python train.py --n_mels=40 --input="log_mel" --win_length=400 --codebook_size=1024 --hidden_act="geglu" --mlp_ratio=2.67 --head_dim=32 --subsampling=4 --positions="rope" --muon_scale="match_rms_adamw" --orthogonalizer="newton_schulz_5" --magnitude_pruning=0.5 --lr_schedule="cosine" --warmup_steps=240 --adamw_weight_decay_other_params=0
Rows from block 3 of a small self-supervised audio encoder (BEST-RQ), named by matrix and row number. Rows with one number belong to one neuron. Each number is 128 + 32 x the weight over its row's rms, rounded and kept within 0 to 255. All counts start at 0.
After each neuron's rows are labels from the 100 clips, of 14848, where the neuron reaches its largest size: "loudest band" is the band of the loudest frequency at the time of the peak. Only what is clearly more common there than usual is listed. The data: short read English sentences (LibriTTS-R).
# gate: second MLP gate (model.blocks.3.mlp.gate.weight, 416x160), inputs 0-159
# fc1: second MLP up (model.blocks.3.mlp.fc1.weight, 416x160), inputs 0-159
# fc2: second MLP down (model.blocks.3.mlp.fc2.weight, 160x416, transposed), outputs 0-159

gate.398 [128 128  52 166  92 128 128 128  96 169  99 100 128 165 128 128 102  90 128 128 128 128 187 128 194 128 128 176 128 128 175 128 156  82 105 185  73  96 173 192 128 128 128 128 175 128 138 113 105 171  82 128 128 128  95 187 135 114 128 128 128 182 174 106 128 128 128 155 128 186  40 128 128 128  90 128 144 128 101  83 100 172 128 150 183 128 147 128 174  73 157 100  48 128 128 128 128 128 111 128 128  69 128 113 128 128 145 128 114 165 128 186 128 128  93 162 128 135  81 230 128  61 101 128  96 128 128 128 128 128 105  80 128 157  88  99 128 128 216 106 128 157 128 128 128 128 200 189 128 128 128 145 128 128 128 101 167  81  59 152]
fc1.398 [128 128  98 176 142 128 106 128 103 128 101 128 162 128 128  90  69 109  23 128 120 128 128 205 128 128 128 154 139  73 128 163  88 173 188 128 117 128 178 158 124 128 128  92 128  81 128  96 128 128 104 225 128 185  39 151 128  95 128 103  76 175 128 151 128 128 128  80 172 128 128 128  94 189 128 128 104  77 128 183 154 128  97 102 186 128 221 128 167 128 128 180 128 152 128 128 139 128 214 128 128 128 128 169 128 128 166 128 128 159 128 128 128 128 128 128  97  79 162 128  72 102  77 170 120 118 128 162 120 128 128 106 131 128 128  98 128  97 128 128 128 128 141  27 155 147 128 166 134 108 128  94 128  61  74 128 138 103 156 128]
fc2.398 [170 128 148 198 128  90 173 127 128 113 183 128 128  69 128 128 115 175 128 159 158 164 128  81 141  63 178 128 128 183  76  65 128 163 101  66  86 112 128  92 156 145 128 155  71 138 123 128 128 171 128 128 115 128  80 148 180 128 128  86 129 128 128  75 128 128 128  99 128 128 128 173 161   6 128 128 128 146 101 128 128 128 174 110 158 128 128 128 175 135 151  91 128 199 128 128 128 128  90 128 128 192 128 114 142 128 128 157 128 118 128 128  69  41 159 140 128 188 101 128 139 128  50 143 128  77 135  95 128 128  83 174  83 118 128 128 117 163 128 128 118 128 128 128 162 128 128 203 108 133  77 128 204 128  68 156 128 168 105 107]
loudest band: 500 to 1000 Hz; 250 to 500 Hz

gate.160 [210 183 128 100 140  89  56 128 128  89 159 128  97 163 128 128 128 125  84 214 128 128 128 128 128 128 229 128  69 128 204 128 128 128 177 128 128  97  73  71 128  68  42 128  82 108 128 128 128 128 128 128 116 128 128 128 128 180 128 128 128  81 147 128 103 128 128 128 128 128  76  92  55 157 106 214 101 128 100 128 128 142 128 128 200  82 128 128 128 178 128 128 128 146 149 128 160 121 159 128 128 135 101 128 163 128 128 128 128 128  77 165 128 133  75 128 128 105 143 128 159 128 128 128  74 128 128  74 128  61  72 104 175 128 164 128 179 178 128  67 128  91 128 128 128 128 128 128 161 128 128  68 115 161 187 188 128 118 128 128]
fc1.160 [128 128 128 157 111 159 100 128  85 128 128 128 155 128 157  94 128 186 128 182 128 128 128 128  44 128 128 162 174 108 128 128 128  66 187  39 128 128 128  99  95 198 197 128 170 118 128 198 189 128  55 128 167  69 128 128 193 155 128 153 128 128 160  98 128  89  36  59 177 176  90 128 128  71  96 155  96 128 128 143 128 109 133 128 156 101 128 128 163 128 128 147 128 128 193 128 123 128 128 128 204 103 164 128  69 114 176 128 128 128 128 128 128 128 128 128  94 128 128 128 128 128 128 162 137 128  78 128 144 103 128 110 163 176 128 171 127 175 128 128 109 128  69 138 128 128 128 128 128 113 128 195  67 128  65 128 128 204 128 128]
fc2.160 [128 128 160 128 128 137 201 166 128 128  97 128 128 106  77 128 157 133 128  52  92 168 128 128 128  97 111  69  66 196 171 128 128  38 128  68 128  89 128 128 128 128 190 128 180 100  94 128 128 128 128  99 128  97 128 183 128  99  56  89 128 148  79 236 128 128 118 109 128 128 160  77 120 128 115 128 128 151 108 128 128 128 128  54 128 147  60 128  81 128 178 128 105 128 149 128 128 170 128 128 128 158 128 128 128 184 185 103 128 128 173 173 128 139 107 128 128 158 103  93 188 168 162 170 128 128 128 180  89 165 128 128 128  67  91 128 186 128 200 186 128 175 128 128 128 128 128 128 128 128 128  94 128 128 128  75 128 128 128  67]
loudest band: 250 to 500 Hz

gate.219 [128 161  97 128 115 128  29 108 171 128 148 128 128 128  72 128 196 128 128  67 128 207 128 128 122 228  79 128  84  82 128 128 128 128 128 128 128  91 128 162 128 114 179  50 128 128 128  66 193 185 128 128 182 128 128 128 128 128 106 128 128 128 128 128 128 154 178 128 128 100 101 128 128 128  96 128  90 128 128 181 141 128 185 128 128  75 128 128  68 152 161 140 152 128 128 161 128 128  77 151 153 128 128 128 161 128 141 128 128  50 109 163 128 150  98  63 181 128 151 100 136 128 128 128 119 128 137  94  49 128 174 216 108  98 128 154 128 218 100 128 128 128 128  98  85 145 128 105 166  88 128 157 128 196 128 165 143 164 128 128]
fc1.219 [128 158 128 112  86 128 128 128  67 128 128 128 128 165 128 108 128 128 128 128 147 128 128 190 179  77 128 128 128 128 128 128 157 171 128 128 128 175 164 128 107 163 136 152 128 128 174 128 168 128 173 128 128 128 114 128 128 128 128 153 128 128 128 128 128 197 128 128  49 128 128  81  66 162 128 128 131 178 128 128 128 112 162  56 128  86 128 219 128 186 129  33 128  97 128 128  76 128  98 128 128  77  98 150 110 152  63 169 185 193 128  75 128 128  85 183 128  69  94 223 128 128 128 128 196 128 128 128 168 128 128 128 128 128 128 128  29  46 128 128 101 128 165 128 128 146 128 128 128 128 155  71 108 128 128 128  87 201 128 156]
fc2.219 [128 141 157 149 224  90 142 128 128  86 128  88 128 128  87 128 128 128 128 100  98  96 104 128  96 174 156 128  47 128 128 128  79 128 128 128 128  56 128 128 158  78 128  96 110 128 128 128 128 128 128 158 128 233 128 112 128 128 128 128 128 127 128 128  42 159 151  65 164  97 128 128 128  78 128 128 128 128  96  94 176 128 128 172 131 128 128 100 136 128  73 109 128 155 128 185  83 128  80 125 146 128 128 173 185 128 128 128 128  56 128 172 128 193 209  95 128 152 128 128 154 143  83 128 128  93 107 185 128 128  53 174 158  96 227 128 128 128 128 128  78 128 128 128 128  82 161 128 128  54 210 128 128 152 107 128 128 128 128 128]
loudest band: 4000 to 8000 Hz

gate.389 [128 132 128 128 161 183 141 168  69 101 164  90  70 128 128  81  79 128  83  84 106 128 141  89  78  69  83 128 128 128  68 128  91 146 128 150 128 158  98 128 128 128 137 128 148 169 128 177 128 171  92 128 128 201 128 128 128 128 128 128 128 128 128 155 128 128 197 128 128  75 128 128 120 180 128 128 128 195  44 109  88 142 128 168 120 128 173 128 182 128 194 153 161 164 128  42 171  68 128 148 128 128  80  66 128 126 166  83 128 128 128 150  95 169 128 128 128 128 156 149 128 182 128 161 128  88 128 128 182 128  60 128  64  99 154 168 101 128 128 128 128 194 128 128 128  93  76 106 188 139 121 128 128 179 128  77 128 128 188 128]
fc1.389 [128 128 128 190 109 128 157 111 102 128 194 128 199 128 128  21 128 128 102 225 128 128 128 128 128 121  96 128 128 123 128 128 128 128 173 113 128  95 128 128  99 128 128 169  97 128 128 128 128 128 128 128 216 128 128 128 128  39  27  98 173 195  90 146 128  45 128 128 128 128 128 128 155 128 117 128 128 128 164 128 159 128 109 128 144 128 128  45  70 159 128 128  82 146 128 128 160 128 128 107 148 128 128  77 128 128 128 128 128 143  97 155  92 128 128  76 109 128 199 128 102 102 128 155 128 104 128 143 133 152 128 128  93 110 128 202 189 128 171 128 164 231 117 105 128 105  88 128 197  82 128 128 128 128 128  90 128 128 180 176]
fc2.389 [168 185 105 131  47  93 217 112 128 128 128 179 128 128 169 184 128 128 128 185 117 123 126 128 128 128 128 128 128 128 128 128 128 174 128 128 164 128 156 128 128  96 128  87 181 157 128 171 128 167 128  65 128 128  87  36 128 128  85 128 128 128  46 113  87 139 128 107 128 187 128  70 148 128 170 128  86 154 128 156 128 128 128 128 164 128 111 152 128  81 199 128 141 128 156  60  67 128  58 128  97 128 138 175 128 198 106 140 208 128 128 159 128 183 163 128 128 165 128 113 128  80 191 128 128 128  87 152 128  97  93 128 128 128 108  89  58 154 149 128  93 128 128 128 128  76 100 128 128 128 117 128 139  95 128 157  44 151 128  87]
loudest band: 500 to 1000 Hz

gate.362 [154 128 128 167  85 180 128 148 178  84 128 128 122 128 128 145 128 128 128 103 128 171 141 178 128 159 128 120 154 128 105 179 128 128  66 128 145 128 128  97 128 128 128 128  55  49  48 128 128 113 128 192  81 128  83  98 178  86 157 128 170 115  49 128  63  84 103 128 128 128 113 128  64 114 128 128  77 128 128 128 142  89  49 189 128 105 128  93 128  89 128 128 106 145  72 128 128 128 128 128 128 128 203  75 128 128  91  91 128 157 128 224 128 128 128 187 146  83 128 123 181 128 144 128 167  69 143 169 175 128 172 128 128 128 205 128 128 128 159 128 145 161 175 177 128  58  86 128 147 128 153 128 156 128 128 128 140  94 128 128]
fc1.362 [128 173 128 128 128 128 169 187 113 128 128 172  63  86 128 128 128 159 128 128  62 128 118 152  51 128 160 128 165 128  51 128  82 128 128 142  89  95  92 128 128 128 128 128 128 190 178 203  94 128  42 130   8  92 128  96 128 201 175 128 128  93 153 194 142 105 158 167 128 128 149 171 182 169  68 104 128 128 128 188 128  93 128 176  99 103 128 131 128 128 128 108 117 138 128 109 128 128 128 128 128 153 128  62 187 128 128 128  86 152  69 128 128 102 128 161 183 111 128 128 169 128 197 128 128 128 128 128 128 136 144 169 128 128 143 128  72 128 148 128 105 128 128 128 128 128 128 128 128 128 102 116 128 128  94  96 168  41 128  70]
fc2.362 [158  95 125 170 220 144 124 128 128 157 128 128 128  68 128 128  62  60 175 128 133 181  39 128 149 201 144 128 128 163 119 146 128 128  82 128 128  80 128 128 117  97 168 128 102 128 116 101 170 128 128 128 128  86  92  65 162 123 128 128  74  90 128 119 128 128 128  92 128 154 128 102 128  66 128  93 184 184 128 128 128  50 128 128 196 164 128 128 145 152 128 128 128 138 168 128  43 174  83 128 128 128 128 128 152 128 205  85 128 128 128 128 128 173 128  89 128  91 128  80 128 128 128 128 166 128 128 128 128 128 128 128 128  68 128 128 187 142 128  83 128  52  33 179 167 128 128 128 172 147 128 128 128  81 176 154 100  99 128 128]
loudest band: 4000 to 8000 Hz

gate.376 [120 147 185 100 128 174 133 161  97 128 145 152 128 128 128  81 128 128 128 128 128 128 128  49 128 182 128 148  82 196 128 128 128  81 166 128 128 128 128 128 192 158 163 128 128 128  76  76 128  81 128  56  94 181 128 128 118 128 128 128 128 128 172 119 128 128  58  51 128 128 141 158 128 128 169 128 205 128 128  94  87 104 148 105 128 110 109 128 248 128 175 128 128  99 198 128 181 177 128 175 128 128 128 128 166 128 128 128 128 175 128 168 215  85  61 180 158 128 164 112  95 134 128 128 128  56 128 128 128 158 102 128 128 148 128 128 128 128 128 188 109 205 128 172  92 128 128 128  73 128 128  95 128  84 128 149 128 128 128 103]
fc1.376 [128 128 128 128 128 182  90  89 158 128 150  97 185 128 128 106 128 128  83 149 128 127 128 142 128 128 151 128 100 117 109 106 128 128 159 106 143  61 128 124 128 128 128 167 128 178  78 106 187  86  98 112 128 128  90 128 128 100 128  84 161 140 128 128 128  63  85 128 128 128  90 128 168 180  96 235 128  86 128 128 177 166 107 128  94 128 128 128 144 128 128 128 128 128 128 145 128 152 128  96 123 128  49 107 128 128 128 160 103 200 128 128  76  78 111 186 128 128  73 128 177 128 178 194 198 128 192 128 115 128 174 101 136  88 128 175 193  73 128 128 128 105 174 145 128 128  57 209 113 128 128 115 128  75 103 128  91 218  99 175]
fc2.376 [128  97 128 175 148 128 128 165 128 128  99 113 128 128 128 170 128 149 128 128 128 128 128 128  98 128 128  69 153 128 128 128 128 128 146 128 185 139 128 128 128  61 128  96 128 186 128 182 128 151 128 128 128  79 147 145 128  88  82 128 128 222 126 128 128  77 165 176 143  64  72 114 128 106 172  99 117 128 128 128  77 237 106 193 128 114  79 124  59 128 128 128 128 121 120 128  69  90 128 128 128 100 128 128 128 206 123 128  76 128 116 128 128 223 128 128 128 128  98 131 186 117 128 128  79 185 128 186 178 196 128 137 128 139 216 128 109 128  85  87  71 128 128  72 128 112 128 128 128 202 128 128 128 128 189 121 101 128 128  80]
loudest band: 500 to 1000 Hz

gate.260 [169 128 165 155 128 160 128 157 128 128 128 128 128 156 128 155 154 128 108 176  60 128 128 192 128 128 128  60 128 128 186  92  92 111 128 128 128 144 128 175 128 118 121 128 128 128  90  78 128 128  95 118 190  99  77 162  71 152 128 128 128 120 128 107 128 148 128 128 193  29 128 101 183 103 128 128 128 105 169 157 144  70 128 128 186 128 180 128 128 128  66 128 171  22 186 128 167 128 129 128 115 128 128  96  91 172 128 177 105 128 128 145 128 128 128  93 176 128 128  14 210 193 128 128  71 128 128 128 134 190 100 128 128 127 128 128 128 128 128 207 128 100 148 128 128 128  95 143 128 152 150 105  79 128 128 128 150 187 128 124]
fc1.260 [ 89 158 233 128  92 105 156 128 128 116 181 128 128  76 150 128 163 128 177  86  66 128 148 128 128 128 128  88  96 128 128  79 158 103  97 168 128  93 128 178 128 105 103 128 128 128 128 161  84 128 128 128 128 128 114 128  64 113 194 128 128 128 184 128 205  81 128 128 128 128 157 128 155 105  84  92  75 143 180 128 128 128 128 149 152 103 104 149 128 128 115 176 176 128 129  79 205  62 128 128  79 128 128 128 167 158  91 128 179 123 128 128 128 128 172 154 155 128 128  85 174  98 140  58 128 184 128 128 128 189 101 176 128  65 128  96 181 209 128 128  64 128 144 188 113  93 128 128 128 168 128 182 104 128  99 128 128  92 128 157]
fc2.260 [128 123 156  94  90 177  78 128  49 128 128 172 153 128  64 128  45 117 128 104 128 189 124 128 150 128 128 141 128 128 128 128 128 128 176 128  83 110 143 128  97 128 128 128  83 128 154 128 128 128 128 100  88  80 128 128 128 158 128  18 143 169 135 175  94 128  90 128 104 128  85 128  80  83 153  87 174 128  77  84 128 171 155 153 180 157 128 128 128 102 183 128 128 128  55 128 166 108 128 128  91 128 128 128 163 128 128 128 148 181 189 163 128 184 163  63 127 176 199 128 128 128 156  97 128 128 128  60 128 107 128 170 128 179 128 128 128 128 128 184 113 128  75 128 128 128 128 128 128 154 181 128  42 128 128 128  43  98 165 128]
loudest band: 4000 to 8000 Hz

gate.278 [154 128 164 167  63  76 116 128 128 105 128 128 128 128 156  49 128 128 128 128 128 128  71 128 145  85 128 161 102 128 149  42 174 104 128 128 167 128 128 128 102 128 103 106 128 128 128  79 145 128 128  84  84 128 128 128  49 171 181 128 128 128 184 128  91 128 151  96 108  98 128 194 164 169 175 128 104  69 128 128  69  64 128 128 167 180  70  79 106 128  84 117 128 128 128 168 153  85 128 107 128 128  89  78 128 178 177 128  93 128 128 128 139 148 128 128 128  87 128 161 136 128 128 128 155  92 128  88 128 128 128 180 128 132  94 162  45 128 176 128 128 176 155 128 168 128 128 186  74 128 164 128 128 111  94 191  31 128  68 128]
fc1.278 [128  71 128 164 201 179  94 155 147 194 128 128 128 128  22 171 159 128 128 182 128  77 128 128 203 111 128 128 198 128 150 128 132 128 232 156 114 128 101 128 128 128 128 128 128 128  75  53 102 128 128  86 128  95 178 138  67 128 128 128 109 128 151 128 128 128 112 128 128  75 128 128 158  93  71 128 128 215 161 161 190 128 166 179 106 128 128 128 128 128 128 128 128  85 128 128 128 128 128 128 151 165 128 158 128 170 100 128 181 128 176  74 109 128  83 160 128 101  88 106  70 183 128 135 112 128 148 199 160  71 113 121 103 120 161  94 128 128 128  76 143  99 207 154 128 128 128  83 128 128 128 156 128 128 128 128 149 128 145 128]
fc2.278 [128 116 128  91 115  23 128 128  87 128 145 137 128 128 128 128 101 167 128 128 128 107 128 128 128  84 154 128 105 211  81 128  96 128  81 128 128 207 128 128 128 128 192 128 159 128 116 128  84  72 128 158 116 203 180 101 128 166  67  81 128 128 137 128 128 128 128 128 170 128 128 145 128 128 106 128 189 131 128  73 159  90 128 114 142 122 180 128 128 128 128 189 128 128  50 128 111 149 128 128 128 115 128 128 128 203 128 163 157 128 128  67 140 136 128  67  85 128 195 122 128 147 212 128 155 128 128 128  97 179  93  90 168 128 122 128 128 128 128 120 128 139  91  85 128 184 128 123 170 204  43  36 128  97 128 128 163  91 128 128]
loudest band: 4000 to 8000 Hz

gate.106 [153 169 128 128  56  74 128 128 128  87 161 166  88 128 128 128 152 217 204 128 128 128 128 143 128 126 128 128 128 128 128 128 128 128 138 166  64 128  71  97 153 128 150  82 157 128  36  91 128 128 126  69 208  71 128 128 103 128  93 164 128 128 173 128 158 128 128 128 199 128 128 128 128 128 128  72 113 168 118 128 128 165 128 103 128  91 128  54 156 128 128 162  69 128 128 158 128  50 128  78  58 128  98  63 188 128 128 174 103 106 128 102 128 128 128 128 128 140 128 128 106 128 128 128 160 195 128 183 128 158 128 166  75  85 128 178 128 197  97 165 128 128 128  88 162 163 105 128  50 128 128 146 128 148 128 167 128 128 128 128]
fc1.106 [128 128 175  86 128 112  81 128 128 101 128  97  97 128 128 128 128 183 128 128 128 128 128 128 128 128 128  92 128 128 128 175 122 106  56 159 196  77 171 165  88 144 128  93 128 169 128 105 128 128 151 128 180 173 128 128 128  86 102 102 168 155 120 106 101 128 128 128 128 128 128  61 128 128 128  30 128 128 105 128 128 186 128 128 128 128 128 128 100 171 128 128 128 193 173 128 128 128 128 128  38 128 128 166 128 128 128 164 128 176  89 128 128 128 128 128 128 128 151 128 128 128 128  56 149 128 128 128  71 128 128 189 128  98 100  72 128 233 128  90 128 155  55 128 152 188  83 189 128  14 201 128 128 128 128 190 113 187 128 128]
fc2.106 [109 186 128 151  58 105 186 128 142 198 112  76 128 128 128 156 179 105 128 128 128 128 171  96 128  88 128 128 161 128 128 128 128 128 136 128 128 128  75 128  85 128 151 183 128 152  37 128  95 128  76  89  80 102 128  94 128 150 128 128 128  94 159 128 188 103 128  79 128 183 128 128 128  85  99 128  58 191  70  91 187 100 171 128 120  74 128 219 128 194 128 120 183 176 110 128 128 128 128 128 171  83 107 153 204 128  86 151 128  98 128 128 128  99  67 128 166 128 128  77 128 128 109 128 116 163 194 177 128  97 128 160 128  94 128  88 128 128 128 128 156 128 166 166 128  80 136 128 128 128 159 128 128 101 128 140 147 184  68 128]
loudest band: 4000 to 8000 Hz

gate.391 [128 162  98  76 191  64 128 128 128 102 128  80  70 128  99 128 128 151 128 128  84 128 183 128 128 128 128 109 128 112 101 128 184 149 194 160  84 128  96 100 102 155  83 170 157 128  84  87 155 128  79 179 205 128 128 128 128  68  89 113 128 128 128 208  79 128 128 103 128 128  83  84  58 128  98 114  88 189  95 128 128 128 128 128 128 128 128 128  82 128 128  96 128 128 204 164  71 128 128 128 128 104 128 132 171 128 128 128 128 128 128  96 186 128  96 160 128 128 160  94 155  89 175 162 128 128 107 113 128 128 159 128 114 128 128 198 201 128 198 139 153 175 170 128  84 143 194 128 159 159  58 201 128 103 128 128 128 128  97 128]
fc1.391 [ 60  93 209 103 101 128  94 178 159 173 128 128 218 128 128 128 169 103 128 128 154 102 168 119 128 148 142  76 109  62 128 128 128 128 128 183 169 128 128 159 108  61 128  45 128 162 101 128 157 128 147 128  82 101 128  46 128 173  92 128  94 203  73  87 185 175 100  74 128 128 172 149 128 128 171 128 128 128 128 155 128 128 108  92 128 128 177 164 128  67 128 128 128 128 128 128 128  92 128  73 128 128 128  90 128 128 128 128 128  81 128 128 105 185 128 128 165 154 128 128 169 171 128 128 128 128 156 205  85 188  88 150 128 205 128  51 128 186 128 128 128 128 119 128 128 128 104 138 160  94 128 128 164 128 128 128  87 128 158 128]
fc2.391 [128 128 128 104 104 109 175 128 128 128 128 164 128  88  61 128  88 128 128 128 108 128  69 164 128  55 128  92 158 128 128 128 128 113 128 158 128 128 128 159  86 156 128 128 182 138 128 105 125 128 128 128 184 128 146 128 128 128 128 128 128 152 159 128 117 205 109 162 128 128 116 128 128  56  93 128 128  99 128 128 176  37 139 161 128  95 128  82 115 128 128 128 114 128 128 182 147 114 128 154 107 128 104 128 151  23 115 128 106 128 128 128  96 128 128 128 128 179 128 142  95 143 230 197 128 128 128 126 128 185 220  69 128  60 128 128 169 159 169 117 128 162 158 176 179 176 128  42 154 231  91 135 128 115 128 128 128 176 128  93]
loudest band: 250 to 500 Hz

gate.207 [110 178 141 128 128 128  91 128 128 128 128  90 128  71  61  92 128 128 128  73 128 176  85 146 191 128 128 128 128 122  96 128 128  99 156 174 128 128 162 128  19 163 128 128 162 128 193 128 128 128 102  95 128 128 128  90 148 120 128 128  57 128 140 151 136  66 179 128 168 147 128 128  37 128 168  83 128 128 128 128 128 128 196 128 128 128 179 128 128 169 128 128 100 128 128 183 128 128 128 128 128 128 128 128 147 128 128 155 128 128 171 128 152  71 128 128  67  59  85 160 128 128 128 179 120  47 128 141  49 128 128  94 128 128 128 144  42 128 128 168 187 128 128  86 128 181 128 128 128  57 128 173  89  60 128 128 128 179 147 175]
fc1.207 [128  77 143 128 128  86 128 105 128 136  62 182 128 128 177 154 210 128 128 176 128 128 105 180 128  73 128 128 128 153 128 164  53 183 152 113 128  71 128 128 134  82 128  74 128  82 107 163 128  65 128 190 128 128 128 128 128 112  99 128 148 128 128 157 128 128 128  33 128 128 128  70 128 128 128 128 175 128 128 153  86 128  92 128 157 128 179 176 128 128 128 184 153  97 198 128 101 152 128  41 128 128 128 128 201 128 128  80 114 128 128 188 128 128 190  98 128 128 165 128 128 128 128 112 128 168 128 114 185 128 128 128 166 136  97  84 182 128 118  69 128 212 128 128 158 128 102 128  92 128 104 128  49 128 128 174 128 164 128 180]
fc2.207 [128 144 181 135 140 128 128 154  97 128  57 113 105 171 128 128 128 128 109 128 100 128 128 128 221 170 128 156 128 128  98 128 155 151 128 128 128 128 104 128 128 128 118  57 128 128 174  77 128 113 128 167 128  76 176 128  61 128 128  77 118 128 128 128 128 128  88 128 128 213  63 116 163 128 128 128 128 128  99 128 128 219 174 128 128 128 178 145 128 128 142 128 128  48 128 128  51 129 128 160 178 128 128  95 128 214  90 189 128 128 162  80 128 144  86 128  78 128 128 102 128 128 128 172  63 128 161 190 128  87 128  92  99 106 128 172 128 128 173 128 100 132 188  93 128 128 128 155  93 128  58 128 154  92 172 164 128 217 128 103]
loudest band: 500 to 1000 Hz

gate.402 [128 128 123  28 101 128 137 208  40 208  74  87 128 128 185 128 169 184 128 168 128 146  86 128 201  96  97 128 172  95 128 128 128 128 128 128 128  88 135 128 128 128 128 128 185 128 128  89 128  89 128 128 128 128 128 164 128  50 128 149 128  58 147 128 189 128 128  71 128  89 128 128 128  74  85 128 128 155 128 128 109 128 141 162 189 137 128 113 128 128 128  72 128 128  88 128 128 128 128 210 128  99 128 128 157 128 153 128 163  70 128 196 104 128 180  74 147 128 196 128 128 128 128 191 128 128 159 144 128 128 128 167  64 170  95 173 128 104 128 123 128 135 128 128 118  70 128 128 128 128 161 128 107 128 128 198 168 107 128  80]
fc1.402 [158 128 128 103 128 161 128 177  54 128 128 128 198 128 128 105 148 144  80 128 173 128  97 175 128  90 128 128 128 128 171 128 117 153  77 128  97  77  73 128 168 108 128 128 155  86 194 128 128  94 128 172 128 108  65 166 128 128 117 168 177  48 115 128  88 128  75 102 128  70 128 128 128 137 120 128 109 109  70  67 128  84 128 128 128 128 128  94 146 117 128 147  75 168  70 128 128 168 128 128 186 128 128 128 128 108 128 128  96  86  75 128  70 128 200 175 128 128 147 162 128 128 128 128 157 128 128 183 179  95 128 128  84 128  80  85 146 101 128 183  83 128  53 128 128  72 128 128 180 128 128 128  89  99 152 128 215  80 128  78]
fc2.402 [128  53 104 128  99  93 102  76 128 128 128 128  70 101 128 157 166 199  90 128 128 128 137 128 189 182 158 128 114 128 151 156 187 128 144 128 135 128  98 128 157 167  64 134 111 128 128 128 128  42 128 128 188 128 128 128 128 128 128 128 171  86 104 128  91 126 128  94 128 128 144 128 128 101 138  87 128  81  59 128 147 128 128  68 128 146 191 128 128 128 128  62 128 142 128 120 177  79 128 128 128 162 128 128 128 128  83 152 128 187 171  96 128 128 188 128 128 174 161  91 128 133 128 128  98 199  36 114  93 128 159 128 100 128 128 185 155  69  48 128 128 128 128 161 223 128 128 128  61 165 171 182 128 128 170 128 128  91 128 141]
loudest band: 500 to 1000 Hz

gate.224 [214  92 103 134 128 128 168 128 128 198 111 182 187 128 175 128 128  75 128 124  55 128 180 128 128 128 128 138  74  98  86 128 154 170 128 158  94 114 164 128 128 128 128 128 200  91 110 204 128  85 128 128 128 128 198 156  61 128 110 159 128 197  81 128 128 134 172 128 167  87 128 128 158 128 145 128 128 128 178 128 128  99 128 128 128  73 128 128  61 128 128 128 128 128 128 128 183 128  82 159 128 128 100 128 128 128  96 169 169 104 128 128  74 128 128 128 170 128 128 131 128 128  73 108 128 167 128 100 175 128 128 192  91 165 128 128 157 147 128 128 128 128 128 128 128 128 128  87 128 153 128 198  51 200 111 128   3 128 128 128]
fc1.224 [128  78  87 128 117 128 110 128 143  96 128 128 124 128  51 128 176 128 128 128 100 128 173 130 151 169 128  89 128 128 128  55 128 128 128 128 128 128 195 128 128  39 128 140 128 128 128 135 200 128 186 128 176 180 128 128 128 171 128 128  56  96 128 179 128 128 170 171 128  58 174 128 156 128 153 128 148 105 128 149 128  59 113 141  93 153  84 128 128 104 128 181  58 128 128 173 128 159 128 128 128 128 128  64 149  42 128 116  96 128 128 200  91 128 128  98 128 128  72 179  57 108 187 128 114 176 128 128 128 128 142 190 128 128 128 128 128  79 102 128 128 128 128 128 146 215 128 149 154 179 144 115 156 198 128 116 128  63 128 145]
fc2.224 [128 183 128 155 128 166 128  88  71 128  36 128  89 156 128 128 128 185 128 159 128  90 182 153  96 128 171 128 133 128 128 128  82 128 128  87 172  63 142 128 128 116 128 197 128 107 173 128 159  86 128 150   8 128 107 128 128 128 128  91 128  76 176 128  97 128 112 128 128 128 128 128 128 122  89  92 170  84  94 128 128 128 175 128 159 109 128 158 226 163 112 128  91 128 172 101 101 128 128 128 128  97  83 147 139 152 128 128 190  96 128 128 128  96 128  72  79 128 156 128 110 128 128 128 128 128 175 163 189  69 101  75 128 165 128 158 128 128 128 128 177 128 128 128 128 128  63 185  45 107 178 103 158 128 128 128 177 181 128 128]
loudest band: 250 to 500 Hz

gate.108 [ 83 128 176  67 235 179 128 151 220  91 128 128 128 173 103 128 128 128 128 128 171 148 128 128 128 128 128  36 140 120 128 128 152 128  98 255 183 177 128 128 118 128 160  53 128 128 128 162 128 107 128 128 164 128  80 100  71 101  76 128 128 128 128  79  56  83 128  70 128 128 128 128 100 148 128 124 128 160 128 128 128 128 128 128 128 173 166 128 128 169 153 128 128 114 128 196 128 149 167 163 128 113 128 128 128 128 128 128 128 128 104 128 128 158 128  68 128  75  74  57 157  86 128 128 199 128 141 128 166 128  93 128 128 163 128 128 118 128 128 128  58 128 128 156 128 137 128 101 100 153 155 139 128  83 110 116 128  66 128  98]
fc1.108 [173 153 128 128 152 128 128  93 128 168 128  87 128 128  82 216 128 128 129 173 128 128 112  66 128 128 149 135 128 128 141 188 160  33 128 128 156 128  26 128 128 173 128 128 128 128  65 128 128  88 128 151 128 128 128 127 128  59 154  73 128 128 128 128  69 128 128 173 128 200  94 153 128 154 213 128 178 128 159 171 152 128 128 155  71 128 128  86  95 128 128 147 128 142  93 128 207 128 128 128 148  64  76 128 128 191 128 128 128 128  70 128 199 158 128  94 128 128  92 128 128 179 192 128 128 128 128 113 100 128 128 128  92 106  69 128 161 128 128  75 100 187 169 128 151 128 128 128 128 110 128 109 117 128 128 165 128 218 128 128]
fc2.108 [128  99 179 140 128 128  65 142 131  67 128 128 128  79 106 128 128 153  98 187 116  85 131 107 172 128  79 128 149 116  79 128 128 189 128 161 159 128 107 128  94 128 185 141 128 159 151 128  60 128  90 128  64 143 140 109 170 128 118 128 128 164 128 128  82 192 128  99 162 128 171 179  87 128  95 128 128 128  92  56 180 160 128  89 164 128  67 128 123  64 128 204 128  49 188 128 159 128 128 109 116 128 128 150 112 178 151 153 186  88  80 128 194 128 133 128 128 156 128  71 128 128 128 149 128  68 128 104 128 150 128 190 128 128 128 128 128 128 128 128 128 158  34 128  56 128 128 113 120 171 193 128 128 176 128 173 128 128 108 128]
loudest band: 250 to 500 Hz